A small autoregressive pixel model, trained from scratch.
Model: 20-pixel images, arch transformer_decoder, width 320, layers 10, norm rmsnorm.
Rows from block 4 of a small autoregressive pixel model, named by matrix and row number. Rows with one number belong to one neuron. Each number is 128 + 24 x the weight over its row's rms, rounded and kept within 0 to 255. All counts start at 0. Numbers have three digits each.
After each neuron's rows are labels from the 100 images, of 14976, where the neuron reaches its highest value: "strongest on" is what is common among them. Only what is clearly more common there than usual is listed. The data: microscope photos of single blood and bone marrow cells. In brackets: how many of the 100.
# fc1: MLP up (model.blocks.4.mlp.fc1.weight, 960x320), inputs 160-239
# fc2: MLP down (model.blocks.4.mlp.fc2.weight, 320x960, transposed), outputs 160-239

fc1.574:153156129115097127109119114189150172091132133134111144160168120079108107143163097106104130105136098148147158131109153156140111175125088100146077148111093121136154126130138121133101155115129136123131134169134082142113122102155120134145167126
fc2.574:092158096133142119166122139083095133108152150128113140123123129163102121119099123127169098142132098143123136176136106149118135151119174155115171124143138154113071149134147156163136126096117092128125114140153137107132146164147117124137112105
strongest on: cell type: lymphocyte (36)

fc1.186:097163120153093110103153110121085124127129091153123149090099142133102105135177098123127104153180102100133149097092149146149099130101141157089124140088138114128129077147086164125099162149144121141136100123119155136108166141122163131126136094
fc2.186:154123152170140127094128122121127125131164135113139135132110173153128109100151107122163151132109142060101080154131114128124164138126125123161135122164113132117117112149116119137160134117165109086121142068096113081133103152128132157132130123
strongest on: cell type: proerythroblast (28); cell type: promyelocyte (25)

fc1.86:156159087112095148140064126128141132075142145156129115150124090151192150079134132123110144134127118106146152128150132106117133133095114133122148131120096112151140167136158128096136071137115168126114144096156122095094130141097135160119138140
fc2.86:157103114155121076129118136140104117153117151150116151091093148097089097096113155135158117156174142132136115116113126145134127153141150129156139078103113163133138160111100150076168120140141102149114139127109159127148080118097136089151151162
strongest on: smear: peripheral blood (52)

fc1.120:134118131154132129125106137147127129109099136147125086127099116114077198139182144137124114129100086149105110109145126098086149145071128141082092123133086167110145121169145140136167108116125141135139121146109114128179096176135165150140107127
fc2.120:181112138167154133148145150114130127145120136172142150148108130111153121115177122148105138157120102161134117151172130118177094101120139151129141114108141131150136145157133125094119129157138167151125165145131128132100143136093163109081134122
strongest on: cell type: lymphocyte (40)

fc1.488:122123166137081138127084150114100096115164113106121084113129131127121110140100134108133133135168143133144107120122160126099117128085132074142163128080157117123160103107133127111166130127098147086092119154107121085121127130091080162139123109
fc2.488:108145130109125090097143116161172124126126115155154154100095107135119153127136166150135094138103170089170142154082081104134149126089122117105135126150038150134109125143155132118128133108136107128110107084204117107127165156089130100077146141
strongest on: cell type: lymphocyte (39)

fc1.584:101132141100148099114085181104165146139133118094096132140089104083135146125161125064156088155145119092068152142111111125129112132128094116116124177129129138170115143137114111116166157143115145138127127116159082110129164132143152124107120141
fc2.584:115115106112134128136162069121159105112134093125163112095150080116101130124137127145114146136122108139122132133126092149192146105145117185130166090067095124149124128111125150136113118135126120128150111099140174111173111116112111080132122108
strongest on: smear: peripheral blood (52)

fc1.549:126087128142118165158114111135127166168109078166144121141113116094170120079150119113122163165124114145113123153106121108100106116131094144120171150114112138152128149144096151151143123124116127107134154118157102147094105119109138100149178114
fc2.549:123102157184092101114142116084100131117129129117158139147131142136123139152082089126139132109122167075132083104124131143122142092127115084137104105100061140116147124094124143127152118143124124125109119154129150126099123101145121120141087124
strongest on: cell type: platelet (40); smear: peripheral blood (40)

fc1.156:134111101153157087095117089095119150130112175100106133111120113109146138103108119138140108090091103151121102127121132124100152074128096143133148112153095133171093132142170096125099169124163079133123149119135102146170128106120096106130129084
fc2.156:117120140099112129125136193131099120108148107145092130155120153125087107116106111101149094117177144128142163096125147123153126151181119149148105108114162076158147159125144108158092118173113144133097122112156139113106119093105189088144103110
strongest on: cell type: artefact (25)

fc1.358:130137132122127101128153158148117150171209108108104171105110146176125127113108136165102159139146119072130114174125152174154127130081110149149125127152145103099088135118109139174138123104180124147114092160125107157110137128123118146120138161
fc2.358:168112164112164122140116079124176115111109111155104145158166158140176161182146137129125190105136139138119101110147123105082135113129124119140148111114130103150128110155131075129129140142133158122136149129091160105119122113157141112136101118
strongest on: cell type: lymphocyte (35)

fc1.332:148101138088143134123098102097116144139196123128141145087141104113125101121115127117146193093109156128122150169145157145159104158141088150115122110132126121158117107151109128117104103115093142164143115138086150127141117134069152129151153167
fc2.332:108150130122149140135101119149120155131128184083105096152127140130132106111150149166137167123128063134111128156129109108118116122125155124121095159146095117162144143140118128129146091146170157139148146147146120167062129106103095122136101137
strongest on: cell type: segmented neutrophil (56)

fc1.408:147106142118116108090116114139091114104143132160083180103178116111140111164136126103115118120139141136121142127140121154136129123127105113174122111201119134132153100096090092135087177117103078125128111182111135127115171102142143086138114095
fc2.408:101083176111173132151165157120115160122164125109109124162139177149102108124114135115132113162118156148170106142134152091125124109168105143166148128150135121113090116148126154152109088145106092128115131102151141120113131111144123164134153100
strongest on: cell type: lymphocyte (37)

fc1.88:132118102143095123168135118116171134093122125164083118118117101076131158134097098139180174131121126132119113161114093132162127100150120119119135161140099144087132159151125102130100101099097153125136100122118184101083095099142123134133099133
fc2.88:125110117128129108109160124091119144132137137106147112151132158102123119134108165131159136117123164175137091120078138106152123155107161112133129087110116113145148095142142175122139084083163066144154140166082101140122107148140136130105155119
strongest on: cell type: erythroblast (61)

fc1.179:118125085120135124112110123118134120154139189194130133129110118175131132091128147073153127146174131142126193096147156068128122143165154135111107108117090149106100099141103156135142128160173128139159109122147153130177152124105153097179119169
fc2.179:123114145129128104136124141123113095104119125124168144120119139147195121120108128135154119188183173126139119170118116106153124084143151095132061157158064168104094125125124126192164120048122126141151120153121105189126121124128162120088149100
strongest on: cell type: band neutrophil (44)

fc1.391:132129176094068147124110166096083100086145132144110134129160111116073152140159126136131095149152150138105169170144135147095141129099141125157121128118098153137110134136085164071095134153164132135154097111114174109117158124180161132138116130
fc2.391:103143121122179076118069121158134103165125135152110136108111132150150064119099146102124134116148142124127107136116142106112073114114099111081104201125115117096099121097094121137087133098161112116149126181114125126156092120103149142127134117
strongest on: cell type: band neutrophil (28)

fc1.536:148170123143150160161118147171104111116148134133148127129100139111114164108088141153108122151172129136158146174129132108158125141084092153121103121154094160103138106168153142123164112113181159116170137115145110115131125153112124184140091126
fc2.536:142133087126166156111131125129165143150093145121089086172146102159139130107150143138130155175131096100137131100136112110112100087146109153095136133125129137091171134122126112110080158107152156110128143126125117134146145145147135149107123156
strongest on: cell type: lymphocyte (65)

fc1.341:118135159086097144163138133114109107143133140123132130136156136143141122112142126123102180138160140118164128121133125126129146132119091137088137142121094167113119083158108126116138109148102176136089121154165145149159161112101148095158173138
fc2.341:159141151156157135100150138166111153123202128148134119114095096146140149148120136127117088146184152119138136140141148131105114133101171090130159111114102128133137138168141142137110085159117147147146115103135114126134093119139114120128138139
strongest on: cell type: promyelocyte (46)

fc1.416:134089115131158138150104137133077117087119115091129099155122162112106136131129124088111156065154117168126121148142130134128160142104134113141129056127155142110143139142102148081129147147104162120148142081095124114131098139106118148149075111
fc2.416:132116171099123159141129117094177145128079171122118149121109077136109141135100178132156081117098151098173121170127144119107129125132119139094147149108120129151083121117139117114147115101164109101089116152162079113137158093121090133152115118
strongest on: cell type: lymphocyte (38)

fc1.420:149120111173142140149141159139094130119155098185135126137162133116146146110144130173148140138105149127120131112166173117142099143172140119127111146131068136140127114113112117130135124151113080125158129150116110082105175131122192146086092082
fc2.420:123090165099075134118143164079127128139141142168110108120167153119110121130151102128133100081147104153132121132107138063119111162088116139106132113140118153104104134110099159139113118094141102126091142106117163098137108097143090123130139091
strongest on: cell type: erythroblast (37)

fc1.461:116139115111114111122137180124102120128125069151147113094150133109119109171088122103115131153185142132134148140134119083133149126096125106106130137148143116109114176118129143125099156142127113150106110119113093152109150154115153125189150141
fc2.461:126137144105090154115142124107132148147148152141118146139114132126091084096149101144114114106096139079168111094122145160119135143153131125124119113139105159146149125152136102186146107134114099078155129140152161156135119121085134151087096132
strongest on: cell type: promyelocyte (34)

fc1.562:124156157124142133131102096153094123112144109100143125117150150166131090134119142129121125166102144101142099120145129149159137109153136137092149157123130188099097073121138096109101148149108124130166132071160143114139129137086124103106121158
fc2.562:131141104112124107135108148139129136122140136111145129103121127099124125148111142144117177092150139165128094190141100137085086122095134134141111154124129132128145152142124147130125121132126164090061158112127119130108129129165120162144137103
strongest on: smear: peripheral blood (62)

fc1.596:080080120130111164121149111118150140142105121080133133133134116121158099162096150116105098165141152143121149137119085128144092138117149099167116121151171100091144195094116106118150146091126169141130095143143140123116134128129151111136146146
fc2.596:151133140135117115135130140162063157133166120144130150156130138100121197138092096149137080119093153107106141148097111125130154109132131125141127125153101119160158117126156097145140135117162120128155119131136137108148153105137069142133103119
strongest on: smear: peripheral blood (46)

fc1.307:167098135156092147145132172122102184091162147108173070098113176114104128168115146153130119114105098172124132089091128159133099154151145164116120126142140103128137114144129171100100124168108114122161120153081137095073149115144131139132140096
fc2.307:098108108126155115150129123168125116130129140160116143153089128156130118118103091160149115180137059091150137144158150171113132133142121103148166131106114139158140169115131138093153115153125131128140114134110116132114130127132106180152109108
strongest on: cell type: erythroblast (40)

fc1.140:159127133138133155112129190138101083111119109135131120142091116123132177143090119103132124133182142134106166124084184131114109152118096141107166112153114136095133122111102165090141119132105114148149157125098168108090145185121169133109093137
fc2.140:081127107153128115093136110109122144152108134136131178131187128145155142124140140152117163161132115118152125123100101148162151138102094105137123149104143123116086113128124070140058124061102137123090094109141128126145159152079098135104150140
strongest on: smear: peripheral blood (86)

fc1.570:091132128085177083118130118147133115108115119123103122118128116153116103126089101119144102157103075135125161138127153117120131087105137135183138153140165111145147142131088108159122129091124117129160167178128127187093141081138135145151143120
fc2.570:164100138116086176146105151136124140136091147096144120180115161092121146178155095143138117095148196149128099129104130202078103126137093146104129137150142088093120093133113111141097161084153151124095166080121098123161123172116133155122087112
strongest on: cell type: promyelocyte (27)

fc1.428:100092097119128128141115150144128159138095093151146142153088119150124135155085083141146092161121127120123111142144061105145114102175106131138103145079114119112128095137118130138102142113110136199112111137132129152152104130095117119185167144
fc2.428:146126160104126134118128097088145088137124146136121113171116119186134078116125127102119150118147149091121150120134180128127138110120153138131165132139134123140096119141082169118117131140132140109125108114173149153117162117121149164136072069
strongest on: cell type: erythroblast (36)

fc1.555:109137134138121126139139122129174144120124128146170097084114113136114145128156139120115135135166118143193168101144112119131138148148090108137128133144126166118163127136089167123093112126110143130140107121104107152131122122141122131122142157
fc2.555:141134140168148123164160114081108125158104106150155126113114111176134122111127148148106098142139113157136130108117114181102116113133147109106146142138169182151103130106127122154092114124140129139158117127115148128182110154132146107090136140
strongest on: cell type: band neutrophil (25)

fc1.202:128134168137125123126170161147106116159126139161131106132114156138111102161149133136140143109109103155148093092144120110159097099117117128127105109131103117133126090137136135160101121127136142152157128094150098137108136108132100147207104130
fc2.202:075132157143107162132104089154116098146144130115167094142098112103125149109132127143120144158133140130142157138127100136109137128103080196127165145153141144140114131152119080118124139122114126066101145124094118132157113141135159097146103176
strongest on: cell type: eosinophil (42)

fc1.436:110116102158112073162143130139139150136126138146102121118117138181136079139146125127169151122141131128134139129150124165129133166110135155130113156153125125101140122089124167102129148142146124123162152161164095071161102139155088160089083088
fc2.436:127093168134106122123094100115125082109207077160103121138168168106119146155159118117134124130104108164135182126110095085163129143106145162121127138151101118122125092144076158115113101122131159152147103135134126153087169129133118123099104100
strongest on: cell type: erythroblast (63)

fc1.131:123155116120079124134142167132134120079123101095117106126124129145105130173119138134121147137138106166126169083126151089160116152121159137122123208111163135096186161124116146115173148124115133119103123131110145104150156101107100183158134152
fc2.131:149178148127127110123127082146096143094158139112120094109132163129163137154138144124153073124133146127145093117066117155107124118138113087133122102131115105127134124134142123108120099137146129143136138116143093137121101135111119104135103158
strongest on: smear: peripheral blood (40)

fc1.490:131136128154166133147090110087141133148136131138082139130167120111095116135117109129156154105191150100132098138151140135177137127156120115118133086079141103138094123151160131096194090127122123164115124169112155155130141154099155116136167094
fc2.490:118111130110104143102126118139101104168146082110140118160122146132134127098124151119187096159142133147128195105121190134125110117105142119124142111126128162141138162116119112121111141113137131119124152083114132126160136140144103096112145166
strongest on: cell type: plasma cell (27)

fc1.694:161140134110135140157105160119134173135112140103176105120142144123132160148139099108086107130157143113109117132109164117122106153138114101145118152111117143121147145127144142140137107118120131165145154168144134144162072115102124148152160145
fc2.694:154153176151116087129124100145140123126129143145148160107109122121126163148082082098108120143122131131160102159084099122150141143131145175135136153173082101138154128144110113107079131124167131134122135079094097146130088118143134097107155117
strongest on: cell type: proerythroblast (30); cell type: plasma cell (27)

fc1.151:121139123085123132081153114160120125134163135111118097118151177117102086112063091132132160144142142120134109129151082140107141149165183077105126083141149128159117085115138171122174124150120118154160111140121137117078104127170107146123146148
fc2.151:136110113132141152123134112094119138128144169112122120089110148180085164123163178103089125112099144167113136170152123119107107115156118161133122128142120115074142139126124118115127173126130152120133146124106131143144141164102133124109111091
strongest on: smear: peripheral blood (45)

fc1.233:128104121116177127143168116144130135158142104143116125137170184116123092120168125134136112132199148118139166113155129120136189116087098148126106128119118080183134112143124133115119122149162097076113134126142126121120133083119111172153148122
fc2.233:112147140137153152158120107125097151138128096128130120119112107106139132110147105125119125144093099131117121177140127114108132147146110111104118169116100116146103124106163137145156124092126141138148095094120081165111116187160090098150103091
strongest on: cell type: blast (25)

fc1.665:116066121157115130134112122135124118087143149157102154113070127154168108154114134170121149166121114150142125124143125125145071136135158081154125121135128118157143124115165133178118142157074115112122149122087111146140160127122055169122135139
fc2.665:155155158112136128156115141102103118139103155134116134103152110106103141080127123135151102134099141113080145158117127118081127133112108133146163175188112098098131112188131139103128119103127153121128090106116126142096127151117137125124144141
strongest on: cell type: lymphocyte (37)

fc1.366:115114155159123128118088108149105136082111115173109142089133123120116155137111157128107118115132096139135114148151165140128113136124135092105067101160161112121112145139135140091142153133127137128131170116119121124121128075136103140130132106
fc2.366:138134109129152137147131101117170156136103139045148129095154124123156083140144128166137110145117119091148140111124116123092156109177129109111123126102136107102111100170106110085156157133149101141157116140135143172099116118138133102107104145
strongest on: smear: peripheral blood (54)

fc1.445:131131108101104124123102152106104151128153111161137152119129142154168161091126105100136110117128156173132145224145172124089109117080081120133144106098160112141159079123126114118123154137125132172145094111122122105129098109124124137123129137
fc2.445:111167139144127134116146118121084159097154082135173093135118136116103125101127143111153106167110118102137158161129123156120125129116093165122122123085124113166177133158072081139140160127109096163144109126123099118144119135122123140133087141
strongest on: cell type: blast (28)

fc1.454:128152105115101104126143146150139100140159144124150133087124105089100122077170118123110124146091125134129127134137091097156104154093159112102148116153130150154151115125111134147137158110106120113140104133124069152106121091134124095103111099
fc2.454:163141161092157148113059151110141123146118133170106081141121119103130055127113080160127125141159101117114136137130143149160144113125122138160167153078139115140129193100092119113133131148185141169153105114138136110146129171151138146123159174
strongest on: cell type: eosinophil (26)

fc1.390:156160107155112163132099124093116149126116114114111088157154172141138130114110144206113152095137107104104129102147045136185132120129155159142096147163143132119116132134155142166119164140142151104149150154110140127124132131082075127115100108
fc2.390:112081111177141113116144128149124127124061125118137136121122100096170138127135142133121105166139138090107124121141157139163133141133133123136116115125111134135161129158112151160149097107082088083126131121149150119096136046093164129094120088
strongest on: cell type: erythroblast (33)

fc1.378:160148143144116099146123142097096115085126168149152163174130075121129124110127127123119150088068098119156123121149118101124178111120113152144147080131123093138098145144122091111151115147095114122166159120132170099147109181125098160136156126
fc2.378:113154181091092132126122136103181133141139103147114128112107130169122102125127095110108110150135132170136119111143137123129133127143119105162089107131147179124140127100093110123100137090087107103133102109123125162097114098134124118108138139
strongest on: cell type: artefact (34)

fc1.125:087143089138148131135149092158091154141103141130095149121109142110136078116124109078151126154110132166098130126119101105135092120145151134134137107093103125119139101107164099136090136163123101100176136148140075140139079105102111099112113128
fc2.125:164130096151148110161127129131164139182151142124143110096142145166135143111122111138136143164122159085156172135124147129130124143088110120156100172163115154100119137135098129086140139111134117125115155157134136180137117157188100163101142130
strongest on: cell type: segmented neutrophil (63)

fc1.481:047118180130093112177113111130083135140147144144111151118118120139142153115118128096137123108134127144114141151108139151185125100129129117145142139147174140096122114100082094082083137133085152108079130188103155166112106103156104137149102148
fc2.481:135076146108141121108157120137103127119128117142132124123156136119113127141131152146107169152149134110175140108145101105089156144102108105120145091116114128140139157135132135167121109124136110153153114088152101119115130159117130134165083129
strongest on: cell type: segmented neutrophil (40); cell type: band neutrophil (27)

fc1.14:102117115122082125126118121139105110106101136137113093122147144155109118137127105092092119103105139104130169145109073110150139097116092103165133121154134110196152190128129097117154081155095108130127092136134129116154119094134105156116111190
fc2.14:088104128087123064146138131118151090118133146131134113150134110101142150128153142159106158159124090179136158137120142087133147170085100152148103133175124162076091125157118095122114115095151120127110108111186120103149149146142149146142167111
strongest on: cell type: promyelocyte (33)

fc1.184:111132138143143136140154093109111167156146134132124146117088151149139141150099139125154144147165119162079134103074093070114157131151139141132130120094133102112141074102142167128154142128118146161154124148132130150141130146137155129106116151
fc2.184:116168139102117093123162098131126106109098106146144127129103135115134146130127111148125135158157165136109181103118127132133124164136110108121167091101127122136127146154122134124152162112135133117117121110152087162111114181100121120112094129
strongest on: cell type: segmented neutrophil (94)

fc1.123:119128118106131135167129144164122107083133112130091148126135167133113093147098101131140177114143147151142145141143115164095129122184127170114079122101127129124082162151089141098103135118140115144128109126125115116111077147080125089136101174
fc2.123:152122113145160133111104104101134165140119133138123058155131145132119154161120150133123146116151102153139108111122129110112127124106106120166108127149119160112179139114149135122151148160145135100158156108124112164109124101084128094141122138
strongest on: cell type: blast (26)