{
  "model": "autoregressive pixel model",
  "train_examples": 194171,
  "norm_position": "pre",
  "head_dim": 32,
  "kv_group_size": 2,
  "tie_word_embeddings": false,
  "shampoo_beta": 0.95,
  "batch_size": 64,
  "final_lr_fraction": 0
}
Rows from block 5 of a small autoregressive pixel model, named by matrix and row number. Rows with one number belong to one neuron. Each number is 128 + 24 x the weight over its row's rms, rounded and kept within 0 to 255. All counts start at 0.
Before each neuron's rows are labels from the 100 images, of 14976, where the neuron reaches its highest value: "responds to" is what is common among them. Only what is clearly more common there than usual is listed. The data: microscope photos of single blood and bone marrow cells.
# fc1: MLP up (model.blocks.5.mlp.fc1.weight, 960x320), inputs 0-159
# fc2: MLP down (model.blocks.5.mlp.fc2.weight, 320x960, transposed), outputs 0-159

responds to: cell type: artefact
fc1.291 [112 146  82 137  95 171  86 147 152 120 155 155 120 104 149 161 110  77 119 124 142  84 154 129 164  93 155 184 138  90 143 136 147  93 118 164 120 146 163 166  90 129  93 106 136  96 108 142 158 149 157 111 152 146 140  99  78 109 125 149  88 145  92 140 152 148 153  87 110 150 146 168 111 104 174 119 113 166  80  95 145 144 159 138 131  94 134 124 143  91 105  94 132 167 145 141 136 140 131 129 134 103 129  85 133 142 124 129 128  90 117 127 119 110  88 123 114 120 126 157 121 113 132 184 150 142 150 114 140 107 111 109 110 122 162  99 106 130 162 161 144 108  82 110 128 128 113 119 156  95 151 137 130 149 106 169 133 109 109 128]
fc2.291 [141 119 144 121 107  89 126 132  95 110 122  84 101 131  59  88 102 117  98 169 114 105 138 182 143 174 125 163 104 126 135 140 101 161 174 112 168 122 144 140 120 152 141 112 162 114 162 118 136 195 144 136 122 132 122 181 161 122 154 124 160 140 123 155 108  90 117 117 146 191  89 116 108 138  95 122 132 138 134 137 157 113 143 160 145 121 112  94 132 183 123 143 156 171 111 126 103 155 145 134 138 150  73 170 126 108 117 148 133 146 129 135 135 143 126 136 160 114 136 132 105 133 137 133 107 105 102 134 112 159 158 129 142 102 107  91 145  86 126 156 122 166 112 106 156 133 140 142 147 125 151 120 154 144 131  88 170 114 150 156]

responds to: cell type: artefact
fc1.159 [135 130 106 147 103 136  90 100 111  90 141 183 106 163 155 107  87 117 122  89  93 155 153 152 164 111 133 138 105 128 110 132 151 130 117 130 122 136  90 127 137 136  76 134 125 129 129 125 134 165 133 138 102 130  93 135 105 116 150 164 154 151 118 135 135 103 149 119 123 135  94 148  76 151  98 166 140  96 142 142 121 112  95 140  64  79 137 121 128  74  90 120 130 131 136 131 126 151 131  71 124 124 180  65 110 128 108 101 101 101  74 124 146 102 129 103 158 141 131  94 121  83 110 153 138 153 156  79 123  97 133 141  72 133 143 126 113 116 128 114 122  45  87 100 109  94  94 110 171 122 142 112 111 104 129 104 116 166 108 120]
fc2.159 [154 132  96 131 161 128 110 176 132 135 161 107 131 129 131 121 108  94 142 160 136 134 126 133  85 108 134 161 149 134 109 154 122 103  98  81 157 168 163 150 139  81 139 130 154 117 131 146 129 154 146  89 134 108 113 147 110 136 111  83 156 135 111 113 106  81 125 103 152 133 124 134 154 154 117 126 138 122 127 147 125 123 170 131 190 105 164 121 113 113 109  77 118 109 117 128 149 133 162 153 120 144 132 116 152 128 142  88 133 201 147 117 130 126 125  98  82  88 130 156 116 109 155  87 123 100 138 179 129 181 162 139 134 146 120  90 182  94 102 119 115 141 139 148 111 138 192 165 101 109 130 147 119 126 137 120 130 116  88 140]

responds to: smear: peripheral blood
fc1.337 [110 140 135 118 141  92 153 127  97 131 182  93 126 160 143  98 181 113 144 128 120  87  78 109 124 168  94 144 120 112 106 119 135 157 126 155 123 146  94 111 102 117 116 106 138 172 159 132 108 131 123 117 129  96 162 105  91 135  85 161 171 152 126  88 153 157 160  99 179 160 131 135 115 160 110 144 119 145  79 113 108 109 155 111 117 165 102  86  95 133  81 116 123 112 134 120 167 133 131 147 123 122 161 126 112 144 153 147 129 126 121 122 114 180 109 114 137 117 112 127  81 131 118 138 149 140  95 138 121 134 125  82 114  88 123 111 136 116 110 144 162 186 146 142 148 111 139 123  89 129 125 128 165 144 106 100 169 121 139 114]
fc2.337 [161 136 155 150 101 149 130 133 157 111  96  91 144 122 111 139 131 145 113 114 103 132 132 109 150 138 127 147 134 126 169 133 110 124 120 111 165 145 189 141 212 115 167 157 144  90 138 124 157 129 134 157 103 146 103 141 159 105 153 120 101 143 131 149  84 103 123  78 116 105 106 154 142 114 108 129 163  64 145 144 134  73 107 124 160 111 149 148 113  89 149 162 127 130 135 112  96 117 144 137  97 142 104 108  84 152 108  99 122 136 137 123  75  89 143 134 126 167 131 115 161 117 113 101 133 102 103 113 173 116 118 150 120 123 128 134 121 146 152 101 138 120 147  59 130 123 123 112 167 145 149 132 161 104 127 171 105 107 132 140]

responds to: smear: peripheral blood
fc1.331 [134 108 118 136 113 129 155 150 128 147 138 129 131 115 107 166 103 105 133 104 139 110  81  77 112 148  87 130 103 116 155 122 136 103 108 150 131 127 101 143 129 153 137 144  93  88 110 106 113 142 148 158 103  73 140  93 146 117 151  97 148 137  87  82 178 120 117 168 122 149 125 104 157 129 115 116 119 101 107  94 134 115 132 160  91 144 131 108 123 164 116 106 154 108 145  99 110 120  99 118 141 122 152 102 135 101 106  99 116 108  94 114 123 137 110 133 168  63 125 148 104 122 132 114 135 109 111 107  93 152 165 102 132 127 136 130 139 123 158 116 140  85 126 130 121 163 112 140 128 123 143 169 154 144 130 110 102 112 117 108]
fc2.331 [145 123 139 132 119 117 119 117  88 102 128 165 128 123 142  97 164 144 117 127 133  91 147 158 126 131 131 186 162 148 112 124 108 152 145 129 123 160 129 102  92  92 128 121 119 141 182 131 135  96 115 128 116 144 129 133 156 143 148 131 154 118 150 154 135 139 138 118 142  99 108 142 102 103 142 129  88 191 126 135 149 155  91 138 147 116 130 156 131 136 126 190 119 137 122 186 146 133 132 115 129 139 127 133 120 118 136 150 150 145 103 129 146 138 174 113 142 173 152  97 154 135 111 132 150 107 132 134 162 135 104 160 140 130  85 137 140 161 113 106 125 141 140 116 146  98 139  99 123 127 175  83 116 120 133 107 113 122 122 142]

responds to: smear: peripheral blood
fc1.436 [125 170 118 133  91 120 148 134 164 163  82 108 139 124 141 119 148 139 118  87 130  73 122  70 102 118 101 144 115 124 119 118 115 107 131 102 122 167 128 120 171 105 118 131 148 120 127 121 123 126 121 113 112 124 134 151 137 150 110 131 159 116 120 133  92 128 127 166 122 131 140 166 164 177 166 146 148 139 127 139 114 152  68 128 134  93 114 102 156 120  95 106 130 119 143  94 151 166 127 123 170 117 111 163 122 180 131 128 152 143 139 136 117 153  62 108 123 191 119 165 118 138 120 104 161 141 123 135 114 120  79 154  87 112 133 149 152 105 100 131  78 107 111 143 106 142 164 134 179 139 115  87 115 110 124 191 137 112 112  71]
fc2.436 [ 98 100 112 109 158  94 130  92 136 139  93 146  94  96 162 100  88 127 144  98 106 158 131 186 156 168 107 104 164 112 120 142 116 173 147 134  92 169 129 145 104 125 161 138 148  95 147 145 155 107 121 137 152 147 160  84 136 122 153 135 144 107 129 129 135 122 113 122 143 123 136 144 103 104 146 114 136 133 100 114 133 104 134 130 129 127 137 130 152 125 186 166 169 136 125 133 113 138 130 128 117 160 164 147 140 150  97 119 149 134 112 128 156 117 136 162 132  70 145  79 104 151 141  99 108 133 134 141  90 106 168 117 150 126 139 105 126 158 120 121 120 131 130  88 123  86 121 108 106 121  92 141 127 106 145 132 124 149  96 119]

responds to: cell type: artefact
fc1.45 [149 107  93 143  94 105 103 132 140 131 135 114 142  93 164 122  48 154 127 157 101 145 143 160 140 133 139 132 104 130 174 112  81 150  81 129  56  82 174 117 164 139 160 124 113 124 148 114 131 107 124 109  99  97 135 101 144  88 194 169 118 135 165 164 116 118 110 114 135 133 142 107 125  99 128 123 129 124 114 136 157 143 126  77 141 136 145 133 108 136  91 150  93 122 124  99 112  97 114 155 101 136  94 122 145 111 147 121  81 147 120 114 163 116 109 104 148 112 139 169 123 141 116 148 156 160 148 147 133 132  96  85 101 135 152 113 151 112 102 160 120 103 118 158 100 188 135 137 141 102 137  95 150 114 138 129 158 101 130 108]
fc2.45 [ 83 130 177 162 121 139 113 122 183 125 132 131 133 158 121 116 176 115 121 129 163 108  65 126 110 148 120 159 150 136 142 157  85  91 130 156 178 121 137 139 131 118  85 182  97 157 129 157 143 148 147 132 169 124 155 185 107 146 122 128 118 135 172 122 176  95 126 176 142 132  99 132 140 133 121  91 192 140 118 136  64 151 131 120 118 130 143 149 124 138 135 133 110 113 162 137 122 135 126 127 127 134 146 139  97 134 133 166 104 104 135 133 130 124 129 142 140 162 115 105 153 135 132 135 126 135 150  91 179 156 168 113 138 154  64  88 142 141 106 126 104 144 112 109 131  84  91 101 118 164 109 155 105 139 116 168 122 145 153 126]

responds to: smear: peripheral blood
fc1.557 [162 123 164  81 135 108 105 135 143 109 121 116 136 134  96 125 127 127  94 107 106 129 156 131  79 104 137 128  95 131 120 124  87 174 125  95  95 129 160 137 118 124 153  98 147 140 104 135 104 128 123  96 147 164 111 144 138 131 121 145 109 113 140 138 170 112 145 179  97 205 115 128 183 142 122  89  95 140 137  90 143 151 130 145 109  95 111 136 151 173 124 126 131 107 163 138 156  96 162 124 145 132 110 134 100 110 120 140  98 148 126 112 157 164 152  97 129 134 130 124 112 117 105 118 128 171 132 106 166 148 142 134 103 115 105 129 116 111 100 132 133 111 122 113  83 121 147 178 175 132 108 160  89 159 129 186 103 143 141 132]
fc2.557 [172 160 181 156 110 123 132 100 109 147  98 111 136 112 148 109 130 111 106 153 152 127 150 140 175 129 155 162 163 151 147 152 139 120 136 102 183 122 165 153 131 134 103 145 152 139 119 112 141  90 158 128 155 147 145 120 123 183 152 169 151 168  98 125 102 176 104  76 160 120  87 125 141 128 119 157 129  93 145 128  85 108 148 130  93 166 125 138 116 119  79 122 143  63 140 136 130 147 150 109 164 106 180 166  94 101 125 153 146  81 123 135 106 121 120 154 144 106 141 148 119 141 165 147 142 100 146 175 137  84 146 118 110 108 136 133 104 152 157 134 121 113 155 131 138 123 120 123 128 127 120 126 131 128  78  89 150 123  80 142]

responds to: smear: peripheral blood
fc1.701 [127 110 109  98 144 118 116 145 116 132 128 121 129  84 136 114 132 141 145 167 123 136 144 114 106 153 154 147 161 119 130 132 122 151 140  77 138 127 163 103 121  95 135 155 156 152 152 115 141 171 149 174 167  77 128 129 108 119 116 119 135  80 114 102 142 116 137 129 145 116 121 126 151 121 145  98 163 127 141 107 169 135 148 172 126 104 131 151 123 126  77 131 158 110 100 140  95 174  99 112 114 102 151 111 120 145 148 100 140 120 102 106 134 104 130 119 150 121 162 181 112 136 136 137 143 148 154  72 150 108 135  98 132 119 143 152 140  71  93 163 101 145 110  97 160 101 154 130 158 112  87 161 139 108 140 140  89 123 113 116]
fc2.701 [103 118 119 161 131 171 130 121 135 133 175 115 159 127 184 182 150 123 123 127 104 100 131 141 119 109 141 103 132 134 120 188 129 178  96  56 131 133  89 132  95  83 136 132  75 121 132 115 114 122 112 162 153 126 141 123 119 128 115 149 106 122 146 169 101 129 168 147 161 124 114 143 114 189 132 108 119 106 147 157 132 133 113 117 143 144 125  98 185 130 157 138  95 128 144 134 152 162 162 131 147 126 115 109 109  93 138 119 144 131 122 147  94 131 105 120 133 147 108  56 119 127 129 173 110 171 132 178 154 116 116 137 129 126  84  86 145 113 130  92 125 133 130 114 129 105 146 102 168 111 175 126 149  87 164 119 158 150 139 121]

responds to: cell type: artefact
fc1.242 [107 118 136 131 137  89 116 152 143 115 130 106 147 130 170 137 126  85 125 140 109 146 140 129 133  98 150 111 156 183 124 139 116 160 120  96 103  79 131 121 114 120 124 141 140  90 185 104 149 123 135 176 143 125 131 125 121 148 113 123 166 158 162 136 153 118 134 142 132 140 139 107  93 139 126  94 111  93 133  85  77 140 137 105 145 124 121 100 115 131 137  98 131 136 162 102 109 152 123 163 153  91 173 181 100 146 117 148 134  86  76 164 111 152 163 128 141 140 133 113  81 130  92 159 158 160 126 110 162 150 118 132 143 113 136  99 136 138 101 143  92 116 127  80 144 152 115 144 103 167 157 107 117 129 129 116 134 141 186 127]
fc2.242 [167 116  37  78 161 165 160 137  96 107 139 128  67 133 110 107 135 167 119 128 144 133 137 159 143 130 131 181 121  97 138 134 109 146 155 184 122 136 155 160 123 172 135 143 122 131 103 126 107 131  96  89 127 173 159 171 134 140 135 115 153 108 132  94 115 112 105 152 154 139  76 137 156 128 138 101 171 155 143 121 122  97  92 120 147 125 146 147 106 128 104 162 126  75  94  88 146 155 136 116 108 153 164  77 103  98 139 130 128  97 112 152 146 136 107  90 117  97 121  95  74  94 110 125 130 159 123 135 128 115 111 145 147 140 151 107 131  95 179 111 124 115 134 143 127  83 121  99 137 119 129 112 138  70 146 135 107 115  87 112]